Weights of a small multi-label audio tagger: adamw at rate 0.0028.
Rows from block 12, named by matrix and row number. Each number is 200 + 40 x the weight over its row's rms, rounded and kept within 0 to 999. All counts start at 0.
# convs2: project pointwise conv (model.blocks.12.convs.2.weight, 200x800x1), inputs 600-799
convs2.100,196,203,140,282,269,138,233,187,201,203,245,114,172,177,334,207,205,188,203,219,268,147,187,188,226,194,208,207,311,162,230,210,219,281,137,176,203,168,222,187,196,162,275,176,195,235,195,230,209,137,225,202,82,233,207,238,227,172,220,221,308,187,225,208,214,187,222,219,234,193,252,212,205,177,196,210,195,170,212,207,221,181,210,167,206,202,93,209,201,178,184,225,200,203,207,258,267,235,273,143,275,203,254,157,250,216,205,209,165,161,208,170,169,264,271,252,196,153,155,187,146,191,188,256,206,245,240,205,197,125,176,207,153,189,198,197,218,210,183,182,251,253,202,199,217,186,130,202,239,160,233,194,191,209,206,171,206,199,215,205,256,217,78,160,212,177,192,216,194,219,203,177,249,197,172,229,192,220,206,187,170,233,189,197,177,132,33,243,195,206,263,162,198,213,229,219,223,162,199,280
convs2.101,352,224,174,221,296,211,110,206,160,189,168,254,169,184,74,185,200,180,184,167,241,209,204,164,195,196,237,282,132,245,207,227,196,85,267,317,198,208,200,156,177,177,136,181,192,239,221,219,210,218,166,211,171,233,140,198,285,151,176,212,187,206,155,170,220,230,203,225,159,192,143,168,146,187,191,205,209,212,132,176,212,173,206,214,195,176,334,239,164,214,223,200,188,206,201,244,176,136,172,82,172,213,193,229,157,219,249,222,141,168,158,214,255,289,200,214,172,151,191,198,210,181,144,155,190,183,195,229,202,187,186,204,107,203,243,228,219,229,202,200,160,202,187,173,237,187,199,213,199,191,149,202,181,212,213,185,172,248,196,240,217,165,213,187,304,156,177,199,209,229,193,194,211,164,177,208,184,224,236,212,192,219,175,174,135,211,179,166,18,197,162,171,249,182,192,199,233,181,212,249
convs2.102,198,215,173,194,171,149,331,202,182,223,248,220,221,218,330,193,154,183,198,205,186,224,195,215,169,221,191,194,241,135,203,226,235,241,132,154,161,189,184,210,193,176,236,200,178,186,179,194,208,199,230,217,237,170,261,217,145,197,219,288,273,210,207,172,176,210,205,196,181,173,198,269,227,200,215,173,173,246,212,239,189,182,196,236,182,221,150,181,188,186,177,218,195,210,195,166,216,427,253,226,175,185,210,181,246,235,206,230,226,201,222,220,219,173,190,225,199,216,205,209,153,191,196,196,178,216,231,183,208,264,211,243,235,175,199,202,188,209,170,214,265,212,193,194,184,190,172,193,227,230,268,206,219,225,296,185,211,268,219,173,149,188,232,246,178,247,197,272,205,248,199,205,147,192,209,162,175,220,232,150,271,193,211,206,240,204,256,207,216,176,226,152,197,172,182,180,276,208,211,244
convs2.103,207,208,141,222,107,167,252,182,209,218,213,190,148,178,288,210,183,174,257,182,152,204,215,186,212,229,224,223,237,283,211,199,174,170,179,255,208,191,199,192,186,181,202,213,162,231,244,185,210,210,180,163,233,201,127,162,192,198,206,240,289,204,236,128,163,231,197,199,292,173,285,185,304,185,221,171,217,183,149,212,188,221,194,175,189,173,252,219,176,185,166,154,225,187,200,170,139,346,200,173,167,200,193,160,237,161,235,219,261,207,208,149,171,143,196,286,190,222,195,201,238,193,170,212,194,156,220,154,195,178,202,233,113,222,184,192,184,99,155,172,297,195,183,161,181,223,239,201,242,203,224,219,194,270,276,166,167,167,203,163,224,193,237,234,233,242,208,243,163,210,191,186,171,143,156,186,194,188,163,174,214,193,224,173,202,179,254,165,168,168,232,138,193,210,177,186,221,199,195,239
convs2.104,197,188,214,111,123,226,196,210,209,225,176,207,198,181,262,166,215,247,115,184,231,40,215,211,195,184,192,153,230,136,197,195,164,138,241,256,207,203,190,213,170,246,151,242,187,200,66,180,227,176,167,201,227,232,191,155,214,184,164,160,161,207,235,201,270,187,210,239,125,176,157,174,135,181,220,184,186,234,202,186,211,174,225,231,213,188,216,208,196,200,204,223,215,210,184,196,332,177,171,162,267,203,240,228,217,185,193,208,203,69,220,243,237,214,211,179,207,151,182,237,190,225,202,195,208,189,202,266,173,176,220,136,177,202,186,207,183,140,200,215,181,196,201,190,184,205,199,249,161,239,205,197,236,137,109,221,252,251,208,130,174,180,269,207,118,195,195,180,238,183,153,203,142,199,200,204,226,190,229,222,161,195,182,219,94,186,279,243,226,240,255,189,195,202,183,200,203,217,202,171
convs2.105,210,164,207,97,113,230,147,205,195,215,243,214,241,212,191,165,201,224,108,167,226,180,186,218,171,209,181,206,263,116,180,173,176,237,283,223,182,215,225,211,182,231,181,197,192,224,213,223,201,180,160,186,139,235,193,148,211,248,217,217,153,208,195,196,157,157,210,198,253,166,251,238,133,205,191,253,223,192,244,251,149,254,211,225,176,198,137,209,188,220,157,197,212,242,178,154,274,340,216,155,216,214,205,191,252,175,170,256,213,197,203,151,207,143,258,116,136,195,274,233,298,209,253,240,164,160,178,174,140,172,174,191,195,191,167,213,213,118,249,207,265,202,188,176,182,195,335,169,193,222,218,223,194,177,121,212,205,92,183,171,210,241,181,175,220,225,199,226,166,175,172,238,202,181,146,245,208,191,195,237,238,177,168,171,152,160,211,198,230,172,242,195,164,234,195,177,221,221,194,223
convs2.106,192,201,199,140,137,275,229,201,215,187,184,329,294,164,123,159,197,217,128,259,196,311,213,186,224,212,209,163,118,269,150,196,189,193,200,166,211,248,214,201,223,203,170,211,189,159,188,221,186,202,230,187,255,212,250,179,176,222,181,205,173,182,204,223,196,192,187,190,173,190,147,237,105,206,223,205,218,252,198,214,162,212,218,213,205,228,185,244,140,180,196,164,245,215,160,221,141,173,199,175,176,209,219,156,190,197,231,231,164,273,194,161,185,205,84,199,233,256,219,221,177,215,252,167,191,149,180,186,180,214,229,160,175,235,170,213,198,97,240,216,163,202,228,214,183,202,185,148,284,174,227,183,208,183,161,211,198,134,208,154,212,170,233,224,163,212,207,149,149,193,157,212,184,187,200,154,211,180,184,250,162,217,247,180,252,196,244,165,193,217,202,234,157,175,238,200,183,202,211,184
convs2.107,237,212,179,92,241,147,277,187,180,207,160,301,143,211,302,220,189,169,189,213,307,165,197,197,232,234,236,235,192,231,213,176,186,236,195,168,257,193,202,209,231,230,178,169,211,172,181,209,198,230,213,213,249,194,183,249,195,187,181,194,199,217,184,287,207,210,244,195,172,200,169,186,187,207,248,245,238,233,201,217,198,189,177,223,205,196,282,220,189,229,245,155,195,210,189,220,217,60,172,209,251,199,182,178,238,186,179,214,201,175,180,209,214,226,167,267,194,210,233,179,177,171,205,231,191,214,236,241,190,178,208,214,125,212,194,181,195,200,203,158,90,212,209,207,196,137,129,191,275,173,268,207,232,233,193,186,155,240,216,224,289,189,199,227,119,156,179,116,230,169,225,212,199,219,193,234,155,209,201,239,139,207,188,191,276,228,254,214,191,195,223,200,240,185,232,150,226,125,184,230
convs2.108,187,221,161,276,266,170,269,221,195,238,151,214,131,234,292,208,209,208,290,223,195,170,211,192,209,231,237,263,271,231,186,246,215,246,131,160,205,184,233,213,233,196,214,215,205,112,211,242,199,143,201,155,92,220,246,156,183,192,222,242,275,240,174,211,184,169,188,171,211,200,272,209,163,217,214,241,200,179,187,199,237,213,218,178,220,169,113,191,163,215,164,237,212,228,180,233,168,278,236,133,188,225,245,245,185,253,289,194,203,231,221,215,249,245,28,233,202,178,137,221,161,170,184,254,240,253,227,171,187,167,210,253,205,211,245,252,208,245,179,167,257,231,244,181,187,182,70,229,260,237,230,196,207,198,287,185,223,265,217,205,216,199,158,160,199,155,174,262,201,219,222,232,234,186,196,151,234,246,193,226,198,236,213,264,269,197,111,152,204,204,159,214,204,194,212,244,224,218,210,220
convs2.109,214,207,244,275,220,137,141,127,216,202,237,94,205,186,258,174,204,165,175,185,206,165,180,210,236,186,213,183,303,129,235,231,224,206,221,260,157,167,198,157,163,218,229,196,202,260,247,197,249,147,230,171,129,191,250,238,207,194,210,196,235,196,198,222,214,183,181,220,210,195,256,187,229,200,130,219,175,149,168,206,168,187,200,105,210,173,271,227,249,142,193,170,211,179,190,179,178,167,273,202,284,195,181,226,244,213,257,203,240,183,208,146,201,198,302,226,197,202,208,174,186,187,240,261,177,292,229,175,217,235,167,253,143,204,185,226,181,187,206,205,230,226,191,227,194,185,200,180,188,173,178,210,190,187,214,203,204,208,212,236,143,213,143,216,212,221,197,151,185,212,224,186,195,208,186,257,188,202,207,147,130,227,180,194,158,177,185,247,319,196,157,169,150,280,193,200,212,235,175,282
convs2.110,176,192,156,232,235,275,249,149,193,181,218,209,245,98,174,183,187,201,204,168,192,194,212,156,195,205,182,255,133,197,177,225,217,239,146,118,172,249,239,225,229,206,228,173,204,224,291,213,186,186,131,138,109,205,177,202,214,207,181,235,170,195,223,275,248,172,159,176,190,192,121,258,101,198,197,219,236,277,219,193,170,167,228,162,197,180,251,187,212,197,174,183,198,156,229,167,177,314,195,186,144,206,160,198,233,179,177,197,154,229,246,141,213,164,197,192,181,170,232,227,219,204,167,225,154,198,163,185,202,269,175,194,251,231,191,188,209,173,177,198,199,192,176,221,209,195,257,159,224,197,199,211,218,172,184,207,195,197,190,97,218,258,188,179,149,255,171,268,151,182,147,161,173,196,191,199,181,157,245,198,204,139,202,157,272,179,141,184,254,176,212,190,196,173,240,225,261,195,174,261
convs2.111,122,217,187,174,157,122,188,216,183,195,200,244,217,231,318,222,218,207,230,185,130,148,207,243,226,245,205,233,258,236,197,182,213,195,190,176,208,221,197,171,173,130,263,175,190,242,100,179,200,219,224,203,296,176,207,178,111,200,243,74,221,236,201,204,205,239,191,204,138,208,208,201,438,180,254,218,203,198,191,225,206,241,197,239,215,186,246,171,231,195,216,172,174,181,239,209,239,73,198,222,208,204,206,192,240,220,208,205,282,119,225,232,209,208,272,220,239,171,250,226,246,188,193,229,236,178,222,203,221,210,247,251,206,199,197,202,185,201,230,190,209,259,151,219,215,210,129,214,98,243,222,232,145,247,248,270,217,174,147,271,194,173,269,228,214,159,187,176,215,256,163,220,213,235,216,179,217,234,196,199,217,201,185,197,150,235,262,190,276,191,182,179,200,236,181,226,148,243,233,117
convs2.112,388,185,259,242,278,365,192,201,170,192,183,224,183,194,182,195,179,185,235,174,194,229,204,169,180,219,217,196,192,259,183,205,213,133,282,373,153,202,142,230,212,192,158,230,145,223,251,227,191,183,175,184,208,210,216,166,278,197,156,284,174,216,209,183,202,209,178,248,135,147,154,202,177,199,176,154,202,195,173,213,192,167,209,185,229,207,341,172,191,232,217,213,216,201,180,166,209,246,204,184,150,229,198,214,180,193,172,189,192,164,199,217,210,245,220,164,177,135,207,196,218,200,246,205,182,193,215,222,213,167,212,213,141,191,195,174,189,202,226,219,176,174,199,171,227,203,305,204,170,177,177,174,195,210,164,186,171,181,205,217,188,191,238,182,345,122,215,203,205,193,178,163,129,170,207,168,183,188,198,142,213,204,137,206,195,194,178,130,150,165,181,195,257,209,198,176,254,216,232,196
convs2.113,231,199,272,177,269,282,196,185,189,166,145,162,257,143,272,163,174,142,255,143,203,274,209,178,228,178,196,149,247,185,187,152,190,155,257,274,145,209,139,176,165,217,175,203,120,95,156,195,183,147,167,189,133,229,226,170,230,222,155,173,218,214,220,94,163,168,238,245,175,205,185,190,222,160,185,134,183,112,196,194,173,171,187,144,175,197,235,209,145,213,249,214,245,194,225,140,184,127,226,182,225,199,209,183,211,184,183,220,216,184,141,155,160,180,122,212,194,178,240,166,155,234,223,226,219,108,173,205,212,58,203,185,154,183,156,241,201,135,312,199,168,202,201,161,193,149,204,205,165,202,223,151,205,250,193,201,201,196,229,197,176,175,174,175,266,187,198,154,209,176,186,199,168,143,171,204,189,173,193,190,195,187,205,191,217,166,150,255,216,175,199,200,189,206,164,184,149,175,235,188
convs2.114,120,211,180,123,228,202,122,201,212,168,134,197,236,202,235,183,191,215,178,211,315,118,182,183,205,216,207,233,232,164,169,211,178,243,209,201,177,191,203,209,128,182,224,204,188,192,143,183,180,234,221,172,170,211,171,229,237,191,207,147,234,221,199,185,201,205,263,193,134,224,184,200,218,211,235,178,174,244,172,186,211,238,200,173,239,207,311,192,183,161,165,235,199,203,189,190,207,0,234,197,212,215,226,226,237,221,198,150,261,170,180,216,222,169,214,249,210,170,162,218,121,196,201,249,230,203,166,228,231,156,202,206,144,212,238,226,198,215,208,210,227,227,224,234,213,198,93,235,228,211,168,185,147,186,192,251,220,278,192,242,169,229,193,213,204,180,227,222,230,214,149,229,162,227,225,169,200,232,196,240,179,199,223,267,184,218,145,191,247,209,167,157,181,167,248,188,99,212,189,166
convs2.115,204,268,251,231,298,185,239,247,221,208,187,248,257,297,294,223,191,212,222,213,287,108,183,173,169,219,170,211,351,220,204,235,268,220,146,124,217,169,198,240,219,165,212,211,186,186,189,233,212,190,195,181,134,171,252,164,188,175,211,174,238,203,183,302,192,244,164,207,164,239,200,175,225,229,231,182,222,211,203,205,232,124,198,173,233,188,149,167,236,208,206,159,194,219,197,209,242,152,232,226,212,191,240,210,212,238,264,159,211,156,212,182,206,211,187,220,205,197,170,170,149,217,245,292,215,287,186,246,220,190,198,218,236,187,260,192,201,279,148,222,146,230,224,167,188,190,65,202,197,192,157,202,190,199,234,223,207,240,170,247,178,194,231,202,179,107,164,291,206,193,199,190,187,178,210,174,218,208,229,180,139,236,214,190,214,197,153,216,207,216,136,184,212,208,243,212,224,273,177,190
convs2.116,136,188,233,127,34,230,95,194,207,210,149,278,227,178,102,207,206,235,197,241,194,181,218,266,189,205,207,129,227,266,195,160,185,184,231,195,195,216,176,186,179,215,215,220,204,252,163,161,196,235,242,209,297,238,275,104,150,214,223,174,223,203,185,197,180,174,222,140,92,161,161,221,302,186,231,195,217,183,209,203,220,181,206,229,228,227,147,225,174,202,189,193,195,193,197,182,216,273,200,249,148,205,229,223,220,199,155,181,242,173,182,203,168,100,252,171,182,222,199,239,169,203,179,203,210,179,205,164,195,186,199,215,139,210,201,194,183,188,256,235,211,204,216,201,175,203,266,235,244,230,190,223,188,248,164,201,192,159,216,223,242,201,308,210,67,245,167,138,184,213,168,183,210,207,215,55,206,191,250,258,238,208,210,194,206,224,381,157,222,205,192,222,169,134,220,205,176,233,192,166
convs2.117,124,184,257,111,157,128,152,269,159,235,197,211,202,299,162,206,244,206,207,261,147,209,201,277,237,199,189,206,230,291,230,177,167,180,193,222,213,191,230,180,215,178,208,220,213,217,198,177,215,258,222,182,236,211,162,235,145,234,214,111,211,217,195,111,192,169,237,207,245,231,220,192,341,224,250,193,191,128,194,251,218,241,184,255,243,193,217,216,204,196,149,173,209,267,177,221,126,82,187,234,190,201,229,212,198,232,190,158,257,262,192,311,246,138,205,213,208,222,173,201,168,203,122,174,193,160,280,137,250,209,207,203,173,196,252,199,182,187,188,194,190,173,225,226,219,258,151,275,221,206,178,219,198,190,232,226,233,211,214,251,182,220,245,242,156,252,216,184,227,194,220,263,178,243,212,197,222,233,240,183,225,215,205,197,208,270,277,159,173,200,226,238,153,233,198,195,173,222,202,174
convs2.118,225,239,234,92,244,216,142,199,206,216,222,163,202,180,160,252,239,206,102,206,241,262,191,214,204,196,162,251,309,177,191,214,216,222,204,200,201,184,252,219,227,231,212,183,246,216,260,158,222,214,172,214,205,197,212,197,219,257,220,195,158,207,194,293,232,255,102,181,203,198,236,210,68,189,304,197,229,231,231,237,177,223,205,306,237,230,188,167,215,190,147,184,197,225,186,177,145,205,180,150,270,209,203,243,238,200,211,208,184,288,184,248,267,250,210,251,204,240,194,190,237,225,235,313,180,151,222,186,231,166,211,258,176,212,166,202,238,224,191,134,122,185,215,171,199,210,235,192,216,208,158,229,195,162,138,215,200,270,180,188,333,272,240,234,277,200,193,161,221,213,217,173,222,176,189,258,207,191,281,256,236,184,207,243,196,255,188,109,172,226,230,190,229,194,229,173,158,165,193,199
convs2.119,262,220,242,135,215,208,148,223,164,201,235,106,227,160,115,167,149,149,158,236,94,262,171,155,220,251,210,139,189,111,203,158,213,207,196,244,181,192,161,200,244,222,207,163,183,205,269,232,131,258,232,287,198,197,211,250,289,196,196,278,190,200,229,139,202,217,160,188,315,159,298,164,99,248,158,157,193,60,203,191,207,164,205,188,201,225,244,203,199,228,193,182,223,151,213,208,200,159,225,189,228,247,184,181,202,207,244,191,143,231,225,108,109,213,190,156,217,183,227,215,183,211,230,180,213,163,266,183,168,176,210,190,218,233,230,225,177,176,196,224,218,191,187,195,194,193,197,162,174,185,139,204,246,149,207,144,170,134,192,200,124,210,161,230,186,210,212,203,214,181,166,198,188,180,228,268,211,154,172,163,160,161,200,193,213,159,159,203,245,185,182,228,227,204,167,244,263,203,199,288
convs2.120,196,197,173,126,258,188,186,177,178,199,174,207,202,210,261,154,195,179,177,272,245,262,172,230,250,197,207,143,246,170,187,189,174,214,182,190,222,171,196,176,222,147,219,176,171,224,150,201,191,119,282,209,228,203,254,190,196,203,213,240,295,200,221,271,163,196,222,218,133,229,191,191,277,187,237,224,216,233,198,189,210,221,239,190,233,175,110,170,209,197,180,208,185,266,212,197,157,347,200,184,218,190,224,257,242,208,150,183,192,258,244,260,242,178,183,197,219,179,164,180,129,208,232,264,218,146,196,122,238,199,187,218,167,213,191,162,213,210,250,175,148,196,221,204,200,226,170,208,254,187,188,193,159,225,193,189,206,311,175,179,176,206,223,187,196,153,235,204,232,210,239,204,204,184,174,154,186,222,198,241,172,247,196,209,235,267,205,113,161,238,220,217,240,208,188,170,177,170,208,145
convs2.121,167,196,174,145,158,138,124,216,192,197,196,272,184,181,170,238,194,274,155,231,125,206,232,191,238,245,175,235,263,197,181,186,190,277,182,166,254,192,192,235,245,191,213,220,202,142,156,280,221,242,187,232,243,204,287,253,171,217,207,176,155,222,183,148,214,209,233,200,247,209,227,215,294,184,225,218,228,233,225,185,199,203,160,240,204,194,176,192,136,231,238,190,187,233,205,261,176,155,220,177,226,229,206,252,220,200,170,252,250,193,200,291,238,222,162,233,223,252,258,212,202,211,203,211,212,107,212,218,208,141,223,191,216,211,204,184,211,199,177,194,182,196,193,211,196,211,93,194,216,213,224,193,256,208,215,223,205,233,208,227,191,187,231,213,168,221,238,138,236,200,179,218,190,156,215,251,221,223,239,240,266,213,283,231,238,185,300,246,188,246,264,213,284,199,198,197,222,162,278,238
convs2.122,158,170,126,211,170,197,292,237,219,183,200,151,185,210,272,168,173,147,221,143,143,166,203,201,216,180,193,170,84,231,169,197,168,179,125,247,194,174,225,178,197,265,154,205,219,195,184,222,171,200,214,221,260,170,102,235,212,202,166,157,182,167,187,143,148,179,265,218,247,166,265,187,228,170,218,186,228,159,150,283,216,217,185,225,223,212,206,201,208,192,200,176,180,191,187,146,233,250,219,185,130,260,145,157,137,217,207,237,213,141,170,197,177,207,152,225,194,204,228,194,228,207,170,202,179,79,208,203,170,145,206,203,129,214,229,204,221,105,184,187,264,172,188,147,203,124,248,143,171,173,176,224,175,221,208,163,183,171,199,161,161,214,203,187,168,223,204,204,156,181,201,189,143,188,192,234,207,217,156,186,164,175,205,151,185,132,208,192,128,175,239,173,194,193,150,191,163,202,207,181
convs2.123,264,176,198,98,245,276,149,181,234,178,176,243,226,202,131,158,221,190,125,210,242,168,216,174,183,172,230,152,215,180,178,186,193,200,267,202,178,202,176,181,176,183,164,182,201,108,196,185,168,168,221,171,198,197,255,219,266,179,126,302,127,209,179,180,202,168,227,218,130,203,148,155,39,222,151,225,197,201,216,209,199,157,203,225,209,175,189,232,161,258,214,159,188,205,206,244,177,210,209,194,163,202,188,226,243,168,169,226,137,156,126,171,191,164,91,94,157,189,180,202,174,186,217,155,193,199,146,237,187,192,177,204,223,211,143,179,187,193,257,174,146,207,176,195,253,193,273,208,190,149,136,174,185,175,145,180,180,225,164,178,230,160,211,181,225,180,186,89,199,188,187,202,184,217,191,162,188,175,241,223,147,197,187,175,221,176,225,158,134,213,225,212,255,212,186,201,203,171,217,209
convs2.124,148,194,152,223,245,210,94,209,187,226,243,241,153,232,50,223,229,187,248,233,182,291,211,213,207,270,197,173,141,289,230,241,196,178,181,273,196,236,198,190,168,177,145,178,218,265,270,194,210,148,191,196,122,223,108,184,216,247,175,140,273,194,226,139,180,205,182,198,216,222,217,208,194,229,159,181,190,125,216,248,199,205,207,149,225,167,211,200,221,204,260,214,167,213,173,187,180,113,227,222,161,202,219,221,161,198,209,213,218,216,211,177,202,209,254,180,246,177,280,171,267,197,192,162,203,218,193,167,210,239,189,217,166,196,196,190,228,268,173,215,325,199,204,195,226,230,249,214,156,209,166,195,198,166,250,243,208,222,208,263,144,216,151,202,240,206,221,281,238,197,234,221,189,226,200,233,223,210,214,193,216,229,168,200,125,157,119,246,183,189,159,194,187,221,140,218,155,198,236,224
convs2.125,265,247,115,196,256,187,199,233,188,187,157,213,122,230,205,191,187,118,153,200,142,156,225,197,189,209,198,155,218,214,226,186,201,173,206,226,228,206,189,185,174,177,222,180,230,238,184,206,211,238,257,208,103,201,169,257,227,197,222,218,255,212,208,141,144,183,217,214,213,272,249,218,287,218,186,178,179,75,201,211,181,172,234,154,202,191,228,214,181,171,243,202,185,184,219,212,197,85,225,207,185,221,209,190,204,225,239,222,241,107,214,88,176,191,265,132,219,102,214,196,175,197,185,195,224,198,186,242,187,154,188,222,239,221,192,189,157,219,191,218,214,222,182,206,194,208,147,159,167,167,183,185,223,222,210,160,197,161,234,220,133,180,116,210,201,186,246,166,192,210,179,230,198,197,199,171,192,189,128,144,157,233,178,213,185,170,139,176,193,151,183,190,205,171,146,226,261,249,176,265
convs2.126,174,194,179,90,226,265,91,244,217,203,184,131,239,199,127,243,260,206,201,230,308,226,238,199,214,244,209,211,218,279,217,169,216,227,218,222,142,199,181,154,204,183,167,185,175,203,199,233,174,224,228,189,305,217,291,198,194,209,174,195,216,222,188,211,254,218,206,149,124,216,80,181,232,240,172,180,147,210,179,187,203,141,214,209,228,195,181,228,150,246,242,196,176,253,225,145,169,139,197,254,210,227,231,254,207,200,132,196,249,187,204,245,239,199,143,126,219,228,181,249,207,201,199,219,179,159,244,238,220,223,236,232,205,201,190,234,155,201,280,205,202,177,223,206,209,211,233,204,187,179,225,234,197,198,227,187,187,246,187,233,215,151,360,224,281,219,209,123,214,176,206,206,163,197,232,167,214,237,202,239,218,206,183,258,261,269,290,220,268,218,181,267,224,219,220,226,198,184,245,140
convs2.127,198,233,252,154,169,174,418,201,194,213,238,197,251,197,301,224,181,244,183,193,221,147,192,195,232,206,156,267,127,212,241,225,226,266,289,162,171,187,268,218,227,214,219,202,212,109,221,215,210,263,154,229,209,163,211,238,190,173,179,176,91,174,171,239,151,189,208,172,210,225,156,202,144,199,198,280,134,252,208,238,209,245,165,234,203,178,159,202,188,174,157,170,197,206,170,283,223,219,188,194,207,198,188,211,199,215,188,234,181,200,206,233,174,272,99,216,221,255,122,226,163,225,182,206,214,178,235,227,162,211,185,172,268,218,238,196,183,177,203,209,195,232,180,197,233,190,181,197,178,198,267,182,154,195,182,132,191,159,217,237,227,160,278,207,237,218,211,226,193,240,208,230,145,187,240,234,199,183,204,189,227,202,210,203,280,227,228,201,156,215,213,161,169,217,214,188,250,172,189,213
convs2.128,131,221,230,59,122,167,301,211,203,216,221,239,290,162,265,210,179,216,93,182,191,145,221,234,212,204,197,226,171,105,196,157,143,274,211,172,220,177,216,203,204,195,218,215,208,180,248,199,218,230,220,228,282,215,131,238,211,211,225,197,131,200,195,206,193,228,196,157,237,168,216,279,115,163,235,206,209,261,253,211,193,235,190,267,201,198,281,217,195,192,121,140,208,203,190,181,229,230,170,214,236,214,202,194,302,174,223,200,215,202,234,182,240,179,196,205,207,243,231,260,229,169,226,190,208,145,217,186,181,222,192,138,215,197,188,189,187,166,222,182,174,198,204,228,186,230,277,201,207,238,269,251,207,191,130,221,218,142,189,136,203,244,230,194,84,284,222,178,236,177,204,208,154,190,219,228,227,223,201,193,229,168,214,204,202,223,278,240,231,210,207,183,180,210,213,169,236,208,236,221
convs2.129,217,213,131,51,195,229,81,247,202,211,208,230,183,190,112,237,225,197,179,200,208,229,191,231,174,206,150,217,157,222,175,183,180,193,193,258,223,229,244,233,222,236,162,168,227,206,276,201,232,238,210,283,283,212,200,213,203,208,222,157,173,220,208,153,206,191,218,202,180,202,213,249,200,170,181,195,258,220,207,182,206,190,179,272,212,198,228,190,176,180,217,225,196,211,184,185,167,94,150,172,227,233,208,224,203,171,204,158,218,206,169,240,262,210,176,218,211,229,235,253,232,185,198,144,183,102,203,178,244,216,244,212,214,203,164,181,251,195,168,188,189,197,181,232,179,193,295,225,167,192,225,254,217,205,156,240,212,192,203,176,253,225,196,218,280,267,226,105,237,183,236,221,156,203,201,303,250,210,221,210,278,194,179,215,176,237,212,238,255,244,223,195,189,227,191,178,227,168,203,172
convs2.130,205,180,211,298,285,159,182,181,145,200,204,167,196,213,174,200,213,250,220,174,224,222,205,200,207,164,185,265,162,157,185,171,217,265,164,123,155,195,252,212,164,171,181,234,214,252,232,169,182,183,167,191,91,245,169,138,167,191,225,219,177,226,184,220,173,211,209,177,279,284,238,198,197,189,198,250,218,239,211,215,196,216,195,137,185,225,182,198,201,159,176,236,201,220,205,189,213,313,179,108,233,178,224,214,216,164,197,177,188,199,212,250,209,193,353,276,171,230,197,206,179,204,194,143,167,217,154,102,228,209,202,203,178,189,199,150,213,241,185,209,113,228,224,243,158,221,186,193,222,192,209,193,229,187,180,210,220,247,175,248,221,232,128,210,203,212,215,309,177,180,183,199,238,218,214,249,209,205,202,233,217,191,207,218,217,165,109,264,229,228,172,157,196,242,215,192,185,177,210,236
convs2.131,258,205,291,191,160,226,224,198,239,205,153,163,166,204,149,195,223,163,182,219,140,101,231,218,181,207,204,192,192,213,243,211,195,236,321,182,178,200,153,188,210,204,204,159,238,157,110,195,164,222,177,194,212,153,311,147,182,185,134,315,191,161,172,197,191,172,217,187,239,192,322,175,205,206,173,191,172,163,203,159,198,139,189,251,193,151,137,215,203,216,233,148,175,191,201,185,218,365,189,219,186,195,152,188,175,183,210,158,141,116,136,209,191,142,124,112,237,190,188,182,177,156,183,218,186,137,205,265,187,289,214,159,310,167,199,173,163,187,209,194,164,180,140,122,215,212,296,192,219,171,197,210,184,154,153,187,155,187,204,222,186,186,257,175,194,262,167,233,182,221,214,216,213,240,185,169,181,222,197,223,159,234,192,162,250,233,297,200,216,185,199,156,167,158,170,158,140,218,176,160
convs2.132,119,191,199,225,245,146,266,189,185,219,169,115,266,198,266,205,222,216,251,225,322,157,184,200,219,182,172,136,194,198,219,195,220,264,131,113,205,203,235,206,224,208,227,187,230,226,186,189,201,186,187,173,153,173,249,124,131,163,228,213,270,196,201,205,187,195,256,182,167,240,180,192,179,194,187,186,191,270,199,175,247,203,216,175,200,200,138,193,221,127,242,167,216,188,208,192,221,267,203,241,200,203,244,190,176,203,161,167,205,194,140,184,180,174,236,293,180,226,176,216,173,164,191,201,177,271,204,184,172,235,219,183,145,172,169,214,183,209,155,182,147,197,255,192,205,171,104,197,264,206,228,228,219,218,184,246,229,222,192,221,258,199,137,178,83,170,168,287,190,225,229,205,231,221,203,98,178,169,198,236,173,211,276,187,257,178,130,326,247,211,153,216,164,196,232,219,161,170,176,176
convs2.133,86,224,151,131,131,222,195,209,190,233,215,232,332,165,250,233,216,222,193,228,195,108,216,248,202,229,215,133,226,195,178,172,182,247,205,155,157,197,193,175,185,238,210,238,251,254,168,211,226,214,234,232,210,238,295,176,169,246,254,197,264,177,213,245,191,204,185,169,132,170,131,248,277,187,245,255,229,222,215,184,232,188,203,259,202,201,136,203,212,169,190,208,170,205,184,234,243,151,241,226,200,179,234,221,239,204,137,187,186,126,241,188,184,153,264,240,177,174,206,235,181,173,190,199,201,211,182,230,193,176,243,179,290,192,193,154,172,192,169,209,226,228,227,180,171,256,202,226,226,212,212,233,179,203,229,226,249,209,168,186,200,299,236,230,90,248,186,184,214,216,172,226,254,216,261,105,230,207,180,224,249,236,232,219,233,223,226,146,237,211,221,161,119,161,225,236,193,225,207,223
convs2.134,148,207,295,251,195,126,245,218,167,197,164,220,130,134,208,192,199,249,269,250,218,214,228,241,196,193,235,221,213,240,254,211,229,229,211,127,188,184,196,243,230,199,207,185,205,110,196,213,203,215,204,191,114,199,290,170,126,221,205,163,248,229,205,179,223,209,200,216,197,230,225,171,216,223,218,229,260,238,201,198,187,179,226,182,247,239,194,220,201,214,165,217,223,210,237,195,249,265,247,254,198,195,248,230,210,221,209,193,216,168,163,195,211,184,75,286,184,198,179,224,145,173,197,204,208,217,223,207,222,238,194,196,151,198,233,201,226,173,193,220,224,210,249,220,209,202,112,238,252,236,197,219,215,218,318,162,198,202,227,217,249,176,216,243,108,228,201,272,240,216,213,247,197,167,190,212,221,221,198,223,219,226,260,189,300,208,251,258,197,191,199,202,201,184,190,194,209,179,222,135